From a checkpoint of a small contrastive image-text model.
Data: trained on regions of photos with short descriptions (Visual Genome), 203450 training examples, 22.5 epochs.
Rows from block 4 of the image encoder, named by matrix and row number. Rows with one number belong to one neuron. Each number is 128 + 32 x the weight over the matrix's rms, rounded and kept within 0 to 255. All counts start at 0. Numbers have three digits each.
# fc1: MLP up (encoder.blocks.4.mlp.fc1.weight, 768x192), inputs 0-191
# fc2: MLP down (encoder.blocks.4.mlp.fc2.weight, 192x768, transposed), outputs 0-191
fc1.9:167146104130142194127148149129124113102104116129194135148126123076056113179098076099091116154095141089156133127091063127191079165101165127107174154149173136121121105137135112074097126155111124132122140088124150051154130151187130073156133130108181158137133118108166110098081102130158114096141170093127141088105125121158115134131134094105132132107108103148131168109172158123092098123103144118146140154099117134070114121145134080156140119098185079106111175145088193085117107145093122145163142159131165126173108122100135119152129119164117091168083023139108162111090114108191095104
fc2.9:092109155091104118074141106149114148129136096144167154101139113155130150106092189166112218134098085116137195094145130102082101137066212148144149132099133136170095185112189136113133116065174089098088149125124192182157153141131069090126143130102090098130152142150129129116146083057136131123110124092173091113167080150111149082066155138109184099111136189179136121079134172087115153204156136136152132105188089059088127145111112121109084130150150176123104127150117096149120074114141110143159129105153118114157123177148104154131114158122127084171133074121136137143144163190137140137
fc1.10:125103142137210125150111169095158162117135144104101107142154128098129125173178101115183117141095060101157101037106149124146144130114074178142120179133100132079101118123116083099148134132100093134162109164141109124099084099137126171207132096175090112112160128075176140104134131094125113135118136115140195153120125100124183114154119171110108177144098084073157118172157105142125107114078138152101158094115126155028164128128109160087128164113113128228169203098108107052109113117189137158102105145080091163113110108121063065180174217040136092072152116097097129095102073137174190098
fc2.10:141126064174138091133129088137152194134203102136217146132161159155153175101157127084123124126100130129129190107181156120080098148048135088120177174139150156105155139110153135142108109139159125086153127152189098187091157071057108047154151109131102148158142181185127123071138167100082082120173122161129115143107153175132125148138132103085102157153132129099103155125187133130115127143173093112097100119155127158116141116120141102106128138113176113113107110077128140083152104152102199155128124137172092112132141156126099068098094085117173146111153132163148138131140140134070102147
fc1.11:121124105157099111134141150136085186092107151130157141170075129125135112134160088152132108076171101124157155109168129148107103113098170091131128109122106106091157168115112086105109156110093139137158110174135125009143120111103185123139121121103138134125119125136115100119137106197083152138127174101138103162182117079126076185151138125158130149205146087136163133105136131175088089128173074152124036085103146128110204143119102123144130115124087159161053125106164145092161138100107113139168120160132103126085170105155131100148133139119111155129106045188158141158147070124111119126
fc2.11:174171155143146142147129142112139112137152127126142121162134179112092165093110100110128173158198162106140148138137158133107103126103117119147095119123114195122147149127092133158119131151150169073136127121090083117145136114101086100093134164087149075156139082170113125174158121157151140119111153093125129108086151133125187131094153167065121180076106146170118148131109153158131145124149057133114114108108121195119109146094106118096144068102130086085095140171217137191116101139178190061092135143085077169183109184095121169078129150153135133133030169102088204159120086104151103090
fc1.12:104134192056134165111100149064188091091077124184113136139092140090098127095151116140101140138136098154126110089144126159138080073121143149142129132160152081144175117132115125097107096176098100149146080160164094141112157096103078147122161122128145098117179072163094056100136088139145103152132130126082160086183155101167154115144130170127123142065117156178105153186133105145133153131144123096120068176082119141043132098111142127152137111140146136129112091134112105128081086076094207114163141134149098125114171105096153126082133210079106110097128080125140127132164080204121151095
fc2.12:146092129133110200148118107151161124105067103141046102148140073145120164141166107112102110116130100124093165140155139122091142074144090131105130134120136178126132154157132148169101096129134129150141154159143121089083098146190115096122071141149183098121128121115112164135192146134094152085179100154125125143135163136148139156112116106111183132158169132168135126146090110131107104121095147173144091088116142064175148164125126121113165096156147180110138152102108123124122138122128145142110126099170140140090060120158120119110081109093156134081108122118081073131162185180123130117
fc1.13:151071115126166124144106149143126162120119141081076106190145138092143086123102124147109125120116099137118131140145134095156101115088120114163177150109169117125190119137170118095135133177141158156161121132146120075124077134153108127146135109106150188153115140160136132130091142054156057139101088184128151189153139140081132112167149152118120092091090051099192144109173111175095140171114127119092121121152163124054166108098105136112111169133118097125125185104162059136073112113168151186149130118080166116121061065149163091156127199163122148108124165126130144050140100148151112106
fc2.13:162125106106165121132124141123129145074084116086151104125151105128186140114100139156118105172121210110159177132111111102121078123105162056131138187089100135133168092141174147134106128137114111088147124170168096153128110103150117125194164121116064118104185181160133106116110161098077106139174109115101106152130080164147116154144078152102113190113114159100124139131159115158106142090093132160087095202163136124066181184111107084115062152125110135126091136172147136129144098179140131107188104147127196149133126088153123093129155116103121071132133125123069110144148124081200125144
fc1.14:139162126072184091129037144161128181151105129070100133077076150133149103109140160177134172133166100127060112164176095146110184097094146138145152115100095060065124103091053124108131154148100166124130143145129114145141139117077146144170177147080087137182160097082143076078082095088125122096095122129097192099132150096088142129114160142152112130135134090089142147109089165090118150119178137132159130137126051147151156081140060071121075125080140131158110143159130146120160179074135108128150179169092184128134084082099095152156147170157129158151147115096095074131083132161114143103
fc2.14:134137098124133176099176127144107138141066173101127088129128107132121122089084165142108089169096093178130201235114143104116153140108164165117150096135135179138117125108078178060122153037184127101053086118090131141179172094107152171169093136111144129158076122103093098048158076158126138091131115138134116125156102100136101078095109098110147104060186058122110154067141076121139159166099137142114092114143096122112074115142123114129118090138124154129093111114118124132167103089144158087145149134102073131177171113160075106158115134214188093123110111112160169112118132158121136166
fc1.15:147227141144007110106081119118094102174117115142098107075067091105124164123166154088137122151117076123108107130121088112099098120114167162122110087115141185196143137131124067132175097225154151135120120040133099111109144246101137109166130135142173088095134114231237123107115130150106088151172135136108052134061055146071050135100124075110141099077112122117118150101071118072150145149161161098136118153080171088086153165123174134106162122118117076022109101189182124113086076128137134131179055125161165107129108119125127136190181028184141126227178139131167125113127147087101057113
fc2.15:113088079126174084100133147138120113115177094165159206131169124154152138136151078157166184136180207070062175170187154103119155142155145120140121144080113177119107126107104099165115083133208104100093190181142182138139205100191077087166167077115123143179145114230119105150129161163117121124119105110158148093134119218111144069092170123165113142082143169147201124078138165145150112151139148133098138090189143156132133096142124141034155134128143125178128181157110122170117177150074113186135084137119077118161116177126150158109178127139127193107141162087174165095198115098194185167
fc1.16:172092163118137126125131109139075132128133111150102153115123102044100164144110090095154089085124127143160065107113150060160129181089161139143064091094103162115185144142105098104105167133094142114116097118203120109103131138145120145117151050104107052109119150143143126161139110131126087105079143114191143112101137096112165144119167091144080137096058169100126149119117124113045111184140111124150095126116126167155140104094121138076187098099093141124108107090139119140129115137126105118125087116079126143106174105140113119107133139133128162151138117176129104066134130211144143081
fc2.16:145122113151110166101124188105074160191127106143140155166137068109134104159175103117130081050168153159094120133184114087073116101179100069129129078164180151108159147088161119125102161133101117151130096160213112122132048150127114169132112133101139120130118096195084044160130155129117137130098100089137113119136099144154137137095116160148125154108113115098132142102096058123123128074079097114133110111104142103173115079144086152105172175125128130077174068093126096105150152158138137156189091130147115167127088088142127119130095145109151156137083176123145081165113121143101117059
fc1.17:124135111122147128141132116071161170117112119174131167119125145095081164151017111128138094141198174194110122149142135149124174096140120125157141120077145093113144131128116123127123109115130110123142121112117108157174132126127109125040139153216195158168088059137133140155137143162158105125130090135175090168138111174143104084159114131021192128164171099125108175128170083116146119089093099168142168112184115144134129133177120158104093137159134093107123076136104153131100141148128146127082110107111140174092156117124094125106089186018131118134034118098078114166118133124157122110
fc2.17:127067169130141124079073134153134174142124121151171075176076181148121098146072153175111171145163162135158108158106154124122184118172172113132137146178145109111144176088012151146161071130170100134102144130188116149085158149157089142191098064189121169124134154124073128077176140118110121127125135124125087186129117177123141162086112091104105128153118105093095101126128077118169177105141120127086116159121113158179119136124037124161148120155127108110162096153105119135115150134087143107129094122092179127124114106129110147121134130142126076148165169118108170137121097127116136136
fc1.18:164128136104191127124163168165104057130150097122087125177197148182136064119092078150089076124171096110100112133122111148109183138088131184139146136089104085115109138145128095144127157115086142097137174154108158127155133125132145142048156069160108148150081148134102092147096104168108166129132178155156159161153120186125154121141161132153123142180023139142125076127102248093089158098069083083144086143155097163137154092154164087081168137121105117117152047149154123151106099122055153142122137130117105151101190111162148122164159170099157178086134113139151124176118161180125135138
fc2.18:147116112116163138140185165214081079038115213157152167139140091100147142079133126121126130113084114143155157087060149173099111164131071163086105093122060145085129162194120120159147154175146135165090153174107077080098136140078084088160158098191132118165099158155096152152162173157104139141065142106149162162199169120040118052098159138142119148107113203157121130168132088134145111121155119039149152131146070206140127121091165122075208097196140095131103090142085117119171106175115179143108198128118137109169136146095141161130145145146120115108077156120153134098159101111161091112
fc1.19:140087067131127149069154154100144124109119092107126122101138130130125137145144087114129153121177086119120144074157118143135150114080152128118160099105101119138067122102175144120104150081121106176086121111109097089174107109111170135101121119077142150106164154093136145138132128186154027136131116029109159111160082121141070120167079099140161149115138096158197160177114101128146145095139110141131050149148107122132147103167092150102113136123142177016074105090111147114080120155138141081103147122097073153148196075094154091137040191097121173166159070160119124120130131168116107141
fc2.19:091143057067136168198118097112095087122140086090129164159145181129099124134125135183073143094134112193136137149090118128137127112081117129062145103137097133100188124136129136137168132092098110126114104125095117138063104114140134163169156144130172141132079151099053136160157123164140155127121114167113125127168094111116129128154170151052123150137139109164103096110147099093112182103095120147120129111164156100193160134181111155083136157115115080131120168158090160118107145142218156181107187087097088174125110145083126152076151106154139161102090148154137113089137117102203094130
fc1.20:099163115112212089089065159137163146091118185153128115115098086144110120065090178133128162117153057168099104107095176100072164140135107096073102126112123180099152160126135131113069117134107165120124154143153131100176133121115092161167121107174117127102105120137112148153103140169173165124106128123113135150135154155146088044153107162113113164143111146098148170051144136129093142150132116107145100141162078092111112127145109087119173156115116094136138140147154108103175144113128086166123115070066135140134172168107118114175127139163112144153167071102137089151116160109106148106
fc2.20:121076105152118182069103161157134107150159103086177201139099120126091147122158112133129145137105066149118149174124096112098139108137132090067121137080161148209066144158135077148079131133137139118064119113115185161110088136137160140070162140121150121145088151147094135076148095164140154068095120091131111097132101128103086051141140113142124138146096120152096104139129133118131098166098159152141176120118106168136136063182135160134130100125123088137094126155139182114108132098097112096113119115156104121153167151138160086144138115120066110176097141141118165176174148097142159135
fc1.21:086101097140119153217096233131174109077145225161189093116177113154198149147119118111171078067093105123110118105119088142089139091088082133146094073140096207093084142125123135104117142122096221118143129137154116151082137144163143129092153095190148089135022111134184106174116179099170115172118107106135132152153108126172145126138104139165087103219144161095141172075067133100116110167087145095102136139085253144146156101164089097108131152069083051118118095130115140165156105201146112096131160114055149078106091061144136096092115118145082125071126175143140110081126123102139125110
fc2.21:087152185164157144132112152089190134162120160138034126097149093099147140133135113096152089120108123077057103062084121136133143095167202145141110151129133169132148115129102145149070127096147154106102117135177141105145166067146129109160128199166120140204138129076103185122146135120089145133150143096150101142157105110170128137122157122153127128130121120071163115085066113055135102127109168121171110145124094126137146108089117133164062130090093128130117095131103134159119092110129151157147130147139155166117135198133149114134137074127045134145149074107115096155142139240156149139
fc1.22:105135144060182117118117116126159121147105183157116115113147098093098171039100072112126102202163109160135130080095128111109099149118117138080094167170154106195134182165187125115144114137146178108082150109126126187117132108142152101103040122119186094121099113104162082093094162105086102106092113118088125170145140140144133192114075065140081174148157099177115171134164104066099112114132132090095038133134157119151145144169105089086173106115119153146159151130116169127130137098126137070146123127172078061139121149046161115170121098125116136105111189175091092121094152075129174112
fc2.22:099098154107193135117109108131165109150109166068064083092105110137112059093147109107096149106143109174119082130158154184175129124050101148115090088120121115149107108131216095087132071168117116173152161159071133086199144152114093139087161114156176111132184081130093136118166130128168059109101094130100107146136136151164120089122141131109163129159163084117148154126071116147148136103137099137130184073180176126157164094171100149129117127090109131110112058088136139144111140128127131175167087088122112156150156153102091158119135147097116099168120058100123154122073096129155070199
fc1.23:101160183137151120172119107172112135083084162106153151128108117105126122158082098126146136069122140128129094146154138127099165117102162106121126123100113170127166131165149199140097104061130114099132146090128117166111135147116139130089117130113136126131135099098149194101077129108151147148099149121115114127159070114110155189156110113145167119073163156142120122123141134165120037153126177131132183145141138204165167135094160177130111119160143066142127087147123110154155175116115130100105079031149100083151099074134191118107143169110087138119163101093118125106118107126088117142
fc2.23:121081144093085131156169138073151114164092154180205127126118172145158087192134152117114097098096143151152146120116169171131095127109121125093103130124125153127071124118110102093180145050151152128121147069139112122140097135111138124108197146152153118147201072176124156114165109169098092160103034127146187113110118120115160176120140071138132089078081124135115051149181167129087074163094157149138072162154109141146115137115139099134108134111160149123124135155086147098106139141165124119196134175078085086167105116160104149093124106108067128159166075095098087176123130166081115093
fc1.24:106120141128074152126115121129120137142136154114104137099165171138127138131161145093188130094190152119165140070127160141110124091085170193153104173169088160108112124150126139139168158123133108098151180086145139114144120100087104123150121161164082109169123148235112156106186090136103093126106149129094074149144144131200117118114058083063107099086090151116127128103159106071099179107158133149061129154102151076155116101095174092204137203139139089133128158190160191147170104122129159125125104102194122114123143178072125157158112095158135089104150133090144122121107186144103131154
fc2.24:101116106088103108124118149124121079117116093149098093145149097104141142091155109124168082146160143152170101117205121115098083141118097092098153125140161111090186146203088126068213167076132107146118086130185137164164173157146126142162087194111110081104108142155124108144134071160191092118092160114081168092140152113146124079161167085099165187116143068085113216231108123156135118091125120095130155160066143116164126171110141175163103110124100143126061163100085156085122087142102103078150163076189101124135170168104175161146157115123089091075114105132163165162168111109107128106
fc1.25:085077096118111156123178152139122117122153128123109147127152153137115149073104133112155149189135122130151123113126148059129144122089145125090144164107167139068125160190124055164169095109146083105133116086142141121108093149095155102182100122073168149108084089138077092096167176136037173098089104135121151154140080132127127114129085095159090126145104084112098156072123180130141112207121078137160128169112120118142156070168162083204139156072139079177076112144146127127115107157104110133079149138102134132093126130128252142170167073109134126169142146114096171063118174177173135169
fc2.25:103124071134089100159133081132133114104059145111089101083134106103132126107134088160095047129104167173141118063163088092141110124143129123125120089164105160037122088149117147122203130121184158153120119097154063167126143145103061103130137136135122142133118115140060078143103086120113163094148114189143094077074115141083169244138237134180129156179101100136159149149116122165054140065119078101138236081192131145180108105212128151108063155152094152072120146106087115127181077117104107204127127130187107154116167099119147122120083089178155127098098074133157098134098187142119131130
fc1.26:104123086122152107137099126164148092101097068064113146136124099117120119074109100148145126074081120077143137130156143157155147132143166053130151124108175130084178145147209143185149112120063141124180140124172117145162183122129187163148137101157188068101146144154114102108070174148178134142068138144153110150132179091114171099119085125136101215088146142129148149167086144105068162122168153146114124159138179213058106128121138130097175117112148158107116152113151152107157105143164127069122092088066131200126113105073154091116111105112168094152145115145094115138143092125106115152
fc2.26:110087139102147150155131157143108107084135103144139106147129090138098161098129172139119083118132111090165043112124103158117131163162121170125131155097135133087106136092231196118123099111169154154161159108117103147180107133181129062123170123096170192114126112075091110121138113154071135144088082122131170160106145104170123142128129129170187096108092125128149177174116123162147135085126097154135150118096122059096082080135127149109115072090136108170148156030158148118133145151137103131133122127126076099105112124135134113127191123111150087128129079119109147129084146044073081157
fc1.27:106142158232109148121114097101091116111114163135151073099111083075151155132091081145079142123098088158155156119043154134032138093147102132011108114088090114113155127105170109102106083168099179118182148147145176104063110187132151126115107147145159175135124124123185070131150147082055117121129105169163157070136149133133088148186095119147129157067080138145108099153114105068134076157153138128062147135160052070124152139157119116137183130125147125123127055124099153169128103097122170108097077104135096083153132083073163117117115153093149094085130061143185115082141149137136106106
fc2.27:159141143142078112109147091145143102133171153163157090160102081114111142099159137146116166117140140134092061189095083167099133122178082169090101117200092155110104135102117121097117142097099093151171131118074173090150101147141161086133105149163153086121070135134093128101136113113126142157174119063130120142090078073179089119129086119161163091082150124147090173125131170105084093139161152182218095179133152129104164107003099095144121140119081156113097137119138131134101107098144129180125119154092083170072230179139126120121185110119077082118142111078114141108072130105170126113
fc1.28:206142093205146133154090099162071082147040085113129093156118160113115136153141125126150065107141126127150065154103148154127081093113107145121078117145152064095138140099161116087137129167073160083145113195126143122132144145119054117142142119102110064176118138142147097158127165157117129055146157075063144097146118129131208123109099154106110061098114080101142115128130136102217158161100098098133144097145089094051119106051179146104143103148097082042127118190092093146107103033112197130126115108125062123123171083154076139247111098150161095133202181124124070096075092126175123153
fc2.28:147129110200125112128178085109112170065098133097129112128131122102146071141082202099077136156131139144107126142104142174108120061107113143109145108079054157151173130114085084117131149137130112117109118068145165113117084127163144073088117131137152112125115124186162090192044146138133126145145125157132078103144086159115151136115141111120186172137149149087135131070112063165154178100136110153116114106105165091093125147094170083161141145083114120158135092157078057126150115160181125141113151122093139117143160149163162102124135139159120120144097166147181191090083118137171115128
fc1.29:121093076089143120120166169082132126166123098142079129182137139128080120159092133092093122146108160151129124104149168121128134163124171137158136190072113122068097104094170138106121134105110138093130143165132173055162114137081091106142114124098121139100166098113093108156138102123141111106160146134116132142162190131088130156065158133117044188126119115118135105064122143167072135172143129135116076152070140146116159122110111120129133157171138161094138119155131118103069124186099082152117096162113125063105120136182135160124109137159138140111139086101123057153081100141104084089
fc2.29:098201120121094147177077150117088137151139186104124156110139113080130146174121124091081102160120055134114136130136204111114093177134066149149161102111128115112178107081118113136071077049076145124135122173067130152118187088142123107125144153125178114109167133137084124206109144136136150091095132110107104146089163103127157149083144170123176118197062053117162154085140180141131101151143133086167123145104093174152133148164144079124172062171138125095200091150086143161188148169128144110129138097162158139151178116165172158156127122146127147129140123147155146164129111138107093138
fc1.30:166085115156094181160150147136070197127195087117108121142143129097107117116142132121140086149181150122165082085086124120137076187107133146126221169153121108162148187166107140142109107183125124133137161089142088143114109111136166149183065117115094112149107145093132159131156082116123108152096113072135137126116080126175130154116149075143106100169097114160175177150093094107158055105135083145182103080119150144174132125209022255118109133117165118069151118105168110149095102234114116090085175119091051000105109118121100164144111116105170131140117124109126127081034136133127095112
fc2.30:157137138160154086096099201113130151186174174140120127126133152102128134116111136130106110105138156143141141123115121174146177079120128114178146152078096187200086108175117108108137144123102083115100162068125103098092145103148135129090124119076086088097111157134129164174123108099086108102195090118110144152129126115170132075120131101083111174115137197120047139107112125123110106138162140051192116190134137124164186139129127106100110113106134129120138079167215114172125076095155085170098072128181170136119116255151112078131136143134156087111109160139129104154142136106129180100
fc1.31:149134100128043088124156145131127115157150137126039169088109106110140135119130133101133088112091113130123144122120105103085130091095127135127084089099112150109155208131107153109095181109174145191139103135152164099126171091096109150138155151140098092116165081185124164170152189114088083097180113111079088135152136143100115141114077093131167094098125112106134116128124118105139115104103148131111037114106084104175149114083166082106139120126097125125107129125095107118139135136125087059129093139095133097206143101107176099163103107150147073113155140140121120131173087108132091099
fc2.31:147153097117170119138083118110174123100183147122100189176186159141145104150146099107111099126157158107142108160175128109126156136133087185116131100119139137077158113098123147137109148094143091123129141115133170127119146144149146134152161089148108126122126137169157098141206130124122104123142146144119085114059100127131125140124119135118089150143102142160117114097104129149138134080172101170145165083129137170121113134142092152151076093149136122182108122163097127077079155113106164165127137140086108137089123079118166142067183150139073100101142178105112138091106112102141187144
fc1.32:088150156124138158128146113111103131137099098134135115077104127130148133124137181126127183093158101144120096077176102130201039117137051131097161136140170160153182132189140151103103096155075120138213136125123145049100152178156045076097158222150187115115177159122142138148130176115159116165128146095170135054075156130127093164151112095158167084105138130140093150119205096113100127105115164138109200156112193124142150105144197129161119136148127118060135147090146180139098128147106118197198140103098146102164177141124100121139116095122118161081111096115132134138170133112146126093
fc2.32:174175113113154146149081132176061153168149109135106210151174122115104060119139124046188111149108126146187166072095123065084092115057107133139123148131096225156117101166179135138187113107205092091100128161091093148114094155125134135132131108078067128130127185104196152158145027075096086164171124135186065076082166162138117121128199124106109088112176104122132116150141129172097158127136036071076100096088162178125172122160114077124134198110070126153139147198183120093210090103148195126132109095111128164138141140149119133151091189112139135161080096118074064123184171122150162101
fc1.33:187155118121111144092152108146171165101103123077100200116091075140158160144131128123073105143095031138107000133121099123086201148137147217111155105103168124102116118112098133157138016141101106142083142192153166147114060183047081106162131168134164086120087162106126101117160089113127089192128101109089106051166089146107110084160134120143130151123148170141122089126096116149099118171163135125122162102152125178119147122144175131134200120134123167115100154164137121145158113094095164120120183092099164106143122106170120122143127138120122156125165130108137115155072100165103098132
fc2.33:148132144137174124138118137102091122100096138128106118145139140110183099115098205152162115133097103093143081103170184070051128154151142125102094059132213127078119121085119196141153171126145179098114127102103148147109157101170122147135151150079167105149168099100156176206128127120086159100109124132133107189202150112115137119128150153135144120093120125154132091111090189116137151148079115187163073151125106145063104106075042140087119121123124114149081137141131147141099125060127117164117166124126101101058120116159123107181108093155100125148109162151202192148113168130065153115
fc1.34:150111106152083127127184160085142111140076105077150134120122135093117137070168160106130136189132125122109076106103098134073105100104080159145143145098129109091120103111099139127109139127180142119163081125137145115115137126137093101135140120105093112155149099138122143060179107182135138124117118095136082116144085182133107131119173123134104089099134088111134157142116142046136096126135136099113144084107139133133145131116106123102044128131086110153108073113095121139079163133077143223148149123099102091160111097156113127224096087154104085140134177107145104174091092176106148138
fc2.34:072106129163094084100111125124184106066127153133140118141051163145142146133126164151093134173124094125104094091118115128178156162169154078144167088178104088133079137105132105174145158114133089155172138106108121129089133116137095142135140139148120142128140148149180111130129175168171166163090085133113189088153154194114107138093153096117101149183134163125166071160120143132158096115126140146092123153117149122113109081149117138141165159097119132107108155147104160083148130171103099095127115130122081112099169162153081133136119156104152126145135077133125065084142086132073130201
fc1.35:066131118178172148098165086153139053154106150158102133153106159094148165143181071152122146118146123121141127068183121163077155064119107162144155134142164173172128122110126165098147125065099186108096165094133090077082142070139149148146159178167125148148129113137178135163122141131150092100132101150135071128147184117138158119138158087113121139130135182091117114144179122137160115092217158127152131146117107136109147106104144075078136152131125102151154144096069163100173180159158108149146104121155125109141147117114095105134112153191122145131071116132084101117159114137158126102
fc2.35:135080148108087124129129120125095125108118171155114136120164093178162161119114088114176129144127107126127122069150095103161145120082121129162119137123108106123138147157106174153160104127178116182123082068082106162080124145120114139117075090096097129168120104161173120140096121154109158098096109098175130146119089141139098140131159122096112175092138152105181074127132156095105177202141154149144094131164141152105117072117095107134119161158104107091104179100141122158133145135118078158100106118130148130126105163144115101140151118135136119142080117141184075110084133186175102109
fc1.36:087122132150106124146140119090111099169096072100148053135120104137144101147132153122069127168088112117137171145185106167173128126182156109121087101195076167103126124122068153111056128131114130146137146127141148104124101117160138139095131149156157104200174121119150175072124104190187124119116128122142138138108144159133136151081136096126130122085186105140087121120157135148102123122082119086100136148149204102123189088124119138112123096104121126150147117099139122162138088156136103152174088117092131204111129110123105132152094161139157164065153082155141140142112118112116157101
fc2.36:182162050128110098092142127157129090123126119115160166114155144089181117126142149144137154200137116161132135149098165179118162133168071132138110158151154133147120171172115132112113096145123100125129128085134170198145149146080133073127127139148071124075143128157083157148061140119112148230148136097094107178119136107117083103156153143111155119134159067123080156130116181139120138129078105109158193204118151122151145161175160130132135153121106186137154124168126134122122067088114123110168147128145129119109100151118169182140126086132074198170069067200131099096119142120140048131
fc1.37:077112149091046113132136134139105181115092166208082138137154098070108128112185143099155049163161148191139085141057168145145152175115136124118135120137153135120090154096142139125131106148126123116155152074147154095065139111140160092073106091196116075112113121166120129132120100113139127095091096175121104116130138145164130137183090152118096132124170103151184142092140061118088128159144069143156186057153128174113153090146163079133125117118097142128122145153107154201105131207140147138204109175112144167171134124116162151134092084081140148167101141137051096093091077139108153097
fc2.37:144165113124097100075140127077128118156147135121144135175104111160105186150114114122138184149162120096126114106115100128065108160180113138160194167159126132134165123168179127102189108205143120181078122112125166137172162131183175141108093094134191101118163171113164109053139145160089139232121111158145138150159090146191151131146127151145114176166212081163111166200133093129152172104131114065143116100102185154146187090168159003127133147123089150112124084125108137095130118124166155094109155105100174056152099121128089090111106163095113072157180195124193173169083132160146130146
fc1.38:096143127155121084085094133143140129147057160111241116126167173123195069117139055132147111100171107144134092127109122133057099078130114143160121101126075070114155109113157115146200097124105077180147105137181113146129117151068120156100089133145195116176058124107151149128078078134137135049100108121175164113164126176092075168118137158219086167107146158122098156120142133125146198127155089143120038120122152136112107187066177125193077137072099125083139158090141109126103128149139115189150126155075215180122155153136152118156117113071161189151133202097133115125153079157118134119
fc2.38:084111139119158089115156158138125072062100110108123067133093148158205124105133090148075133083120120140094152102097156089185057160142132116167136151167185118187090095138182104191121088069129083114139128145180146165157186105127135119128134094083108150151091136163155143104111125128138107204076113172105100090125115074112149106164136089151121115111110141108120108165116154120166163152110163147059091094176163106098115106102100123138095101135175119161176149144115124129127143155115116110120110139108197092076199146115134105107130163124164190127116127136131147157154164153136124143
fc1.39:109143193153102126115102138122103114178190151194123182147145136062151090169136136120112140122139138152127086151110151118116105125158113091077105110053132108103135146099111179067083138103113074086106138163121134140104120113073110159124136097105160136162140111125190190167130109154172108094099134160047147063138127132120123131064082215133111126132153121130132129107076110137120082186113150138181126086096155132122180094080105095099138130124116108128124139066117154142120083166148165179148095097139116125150103066150114096159168101140132103118196101131089124209139145162103084113
fc2.39:125164142108094191108111097149108112146163106125101112074109099110130114138115080135109111149143108135066176094095128088179156088135158170167139176087119142133134116106165123161070125060110151117084139131128131132122181127134112163120098159124147070115101111083112186120145164149143080131140145101114142098100196124177075110104173132120126118215134090093148125106104056142097123081116092167111155134101151100088105085125169138102122118098105113150162090090150152073139115129135125120105095102092131171184099088122095084076103051145115151130102117174117153088113113101125104226
fc1.40:096091121186193099157169139116146116127105101099167060086103110136169170171114109160114137112092119138103166154118128106162087110117119097137179164108128138139103155146094162093073129114088152180188120144135148095152078191214086153180126163100104126104154096127101143129110176136095131152139095129170158138130148206141138167123144111122171102123103148121173163152066140132126133130139108108097139119130133131126180124087179132188097143095137126115161068114175164062170148131086131102184094164172093189101120137140159099150093159121110076075138135110081103086133064145135109124
fc2.40:148151114147094073094106108143086088131061113177128067109123102139145060130132161104118090118095099139096145181126170139084101155123094168141131133156110164156130154135097171141124121200112171137159115128071175182109122115149193084130066138149121206130114166121129137131137017098152130145150087179171111150165167155167140184180131111113099080142110114101124120144155133143129110145123083075163200113072160106120092157135074096103077152120129133139166128074134071129112157097178092119119115082141180104147108123155152113095149132111121171125167173144135107141146132121081134085
fc1.41:154113137112126118139108130120104077120163129124181099067226106160212094142136182136125122105115143101150084113154104123121114063123145172121164119162171076131148171166146109153049151156134072165123156104121151139189135150129122086101122126082178121118106084145116087107098164080125123149097115105133101135133114091106112120162141113128125118111154140119115109092098123162134173116182142111111158167069130132108126143155122104125185162166132111104153175148077147131105144148172123160140187139137130121062076164129103094160057083121192115147154113156142104106190083083051171133
fc2.41:105096111128167166121087128144158091074126166127165122120153124075127130137167092147090143102127118065120164145125105108111152118200109114118235076106097099128127079136112169095120128174155114086217113122127179125105163096113149194087111120121208192092154142139115151131168098112101133135127110171114204114105094114135109184162153149145143117137175146082130147107127124087149158057172160189132086140098093094147110159104152168120174103105187157095130098126112181143164163162151104128146197168100118130077162122137137119106126143140092113114136110127123132109147133094038124104
fc1.42:150144132166113160104112125094039165151061131103108115105129158120153142204094138140093133106135187134167089135124155132135132116137123104100158169168066110125096135128172130163124146105068155159131173163112079130063145144147141156071135116106111181170124134190122153140145155072129174140106039101106130148213072070163136127157134071088090069122140154112218138117109131152118119134175057079165000106082205117123117143054141128158136152113136073169162109080163147125080074137101076143128113158168172060159126142124127105094133198141148098157137084112093150123084121160176147091
fc2.42:144135165094084144110052079090191069120066123152133141135116163132116111096131101160095125082109158111164126184154076186159141179134149095150173158158156101138140089131123149113103133097122145152169115117104098071095122141128106040088083093187130105119112145181135112164083096158166162123102134141161101124154070104133099137128142122092128123108073158118040095108148117135104147102136202131097136120141234116122139099182113167130187173140157160127123094141138047169232119137115125094114149090089152096102136122108118097118114127065149135095127119144111116145145170102106133136
fc1.43:146156071113083111167120114132143141132121149104113167124120113103140150113100147102169105102155033157101073119118149153111116097097135170104167142108091130117123140089176148138117126066135092144126147138172162170122084098111076131163115163131050057127131115138151092076112128192159109135110154120165108146150107141139131155018150155140158103125079117080072116118134080115166188077150128142119150092131119151117159153151069127164091114085055172022173102164150147149178140119179119155154122124151117148111146092095138095143145072117146167129102106118109085124200158104131108177
fc2.43:205114152081177143162112145129115123107108111121165171133122139158150125162112184106113190092134216124097124148167105127077069129149112091186094145154120094127089074164111098052132155148098126121167128078143155115110085124122123160180131175087107164103159100081168102048069064181111150094132164159168113154173179124126124143115138131150076111044217090162139148185146162108094122170110164106113110106117155145155154145076086133110111156102154148133120169215095137070125113170110122131130150112144079107161105097080101184037149130116184178097118140125120156103171174098131116098
fc1.44:125140149081127149166121165137067158058128138134140165093138083108158114127045128124110084168148112089102182143112106094099135084104150116132123141106141067095170173139132164140112156129116132086111140119101224185145156102078139109069164160125092110141137115171014137127201126103090100090135074138119072137137114109129081076087116058172078153135112224101066145101111152151121175128072164145114114107094105159125137038125137114114110159145110120182138106105141141113140111108097129084147138120112128126068094154134092160102202099114173124143114100143149142131153172149182149130
fc2.44:067137175109080139100154152129116151087156175070146128172119106172150093116114058128038077119114164144155078145089090110083107183101113085146087078157111138122156124191160129149173095169123129176139106136092071105070106160096127060147093077124091087175187146113182142058150126129167102165149106116126168126087184167173157081098164151129124183147190149130132079108104090121094162150115135113093122150161177154142141144139092113163112179115136092086078182099107113091174107174131186148168119109123107116110183103094165122151077149241191102149132169129125158117149172149100100130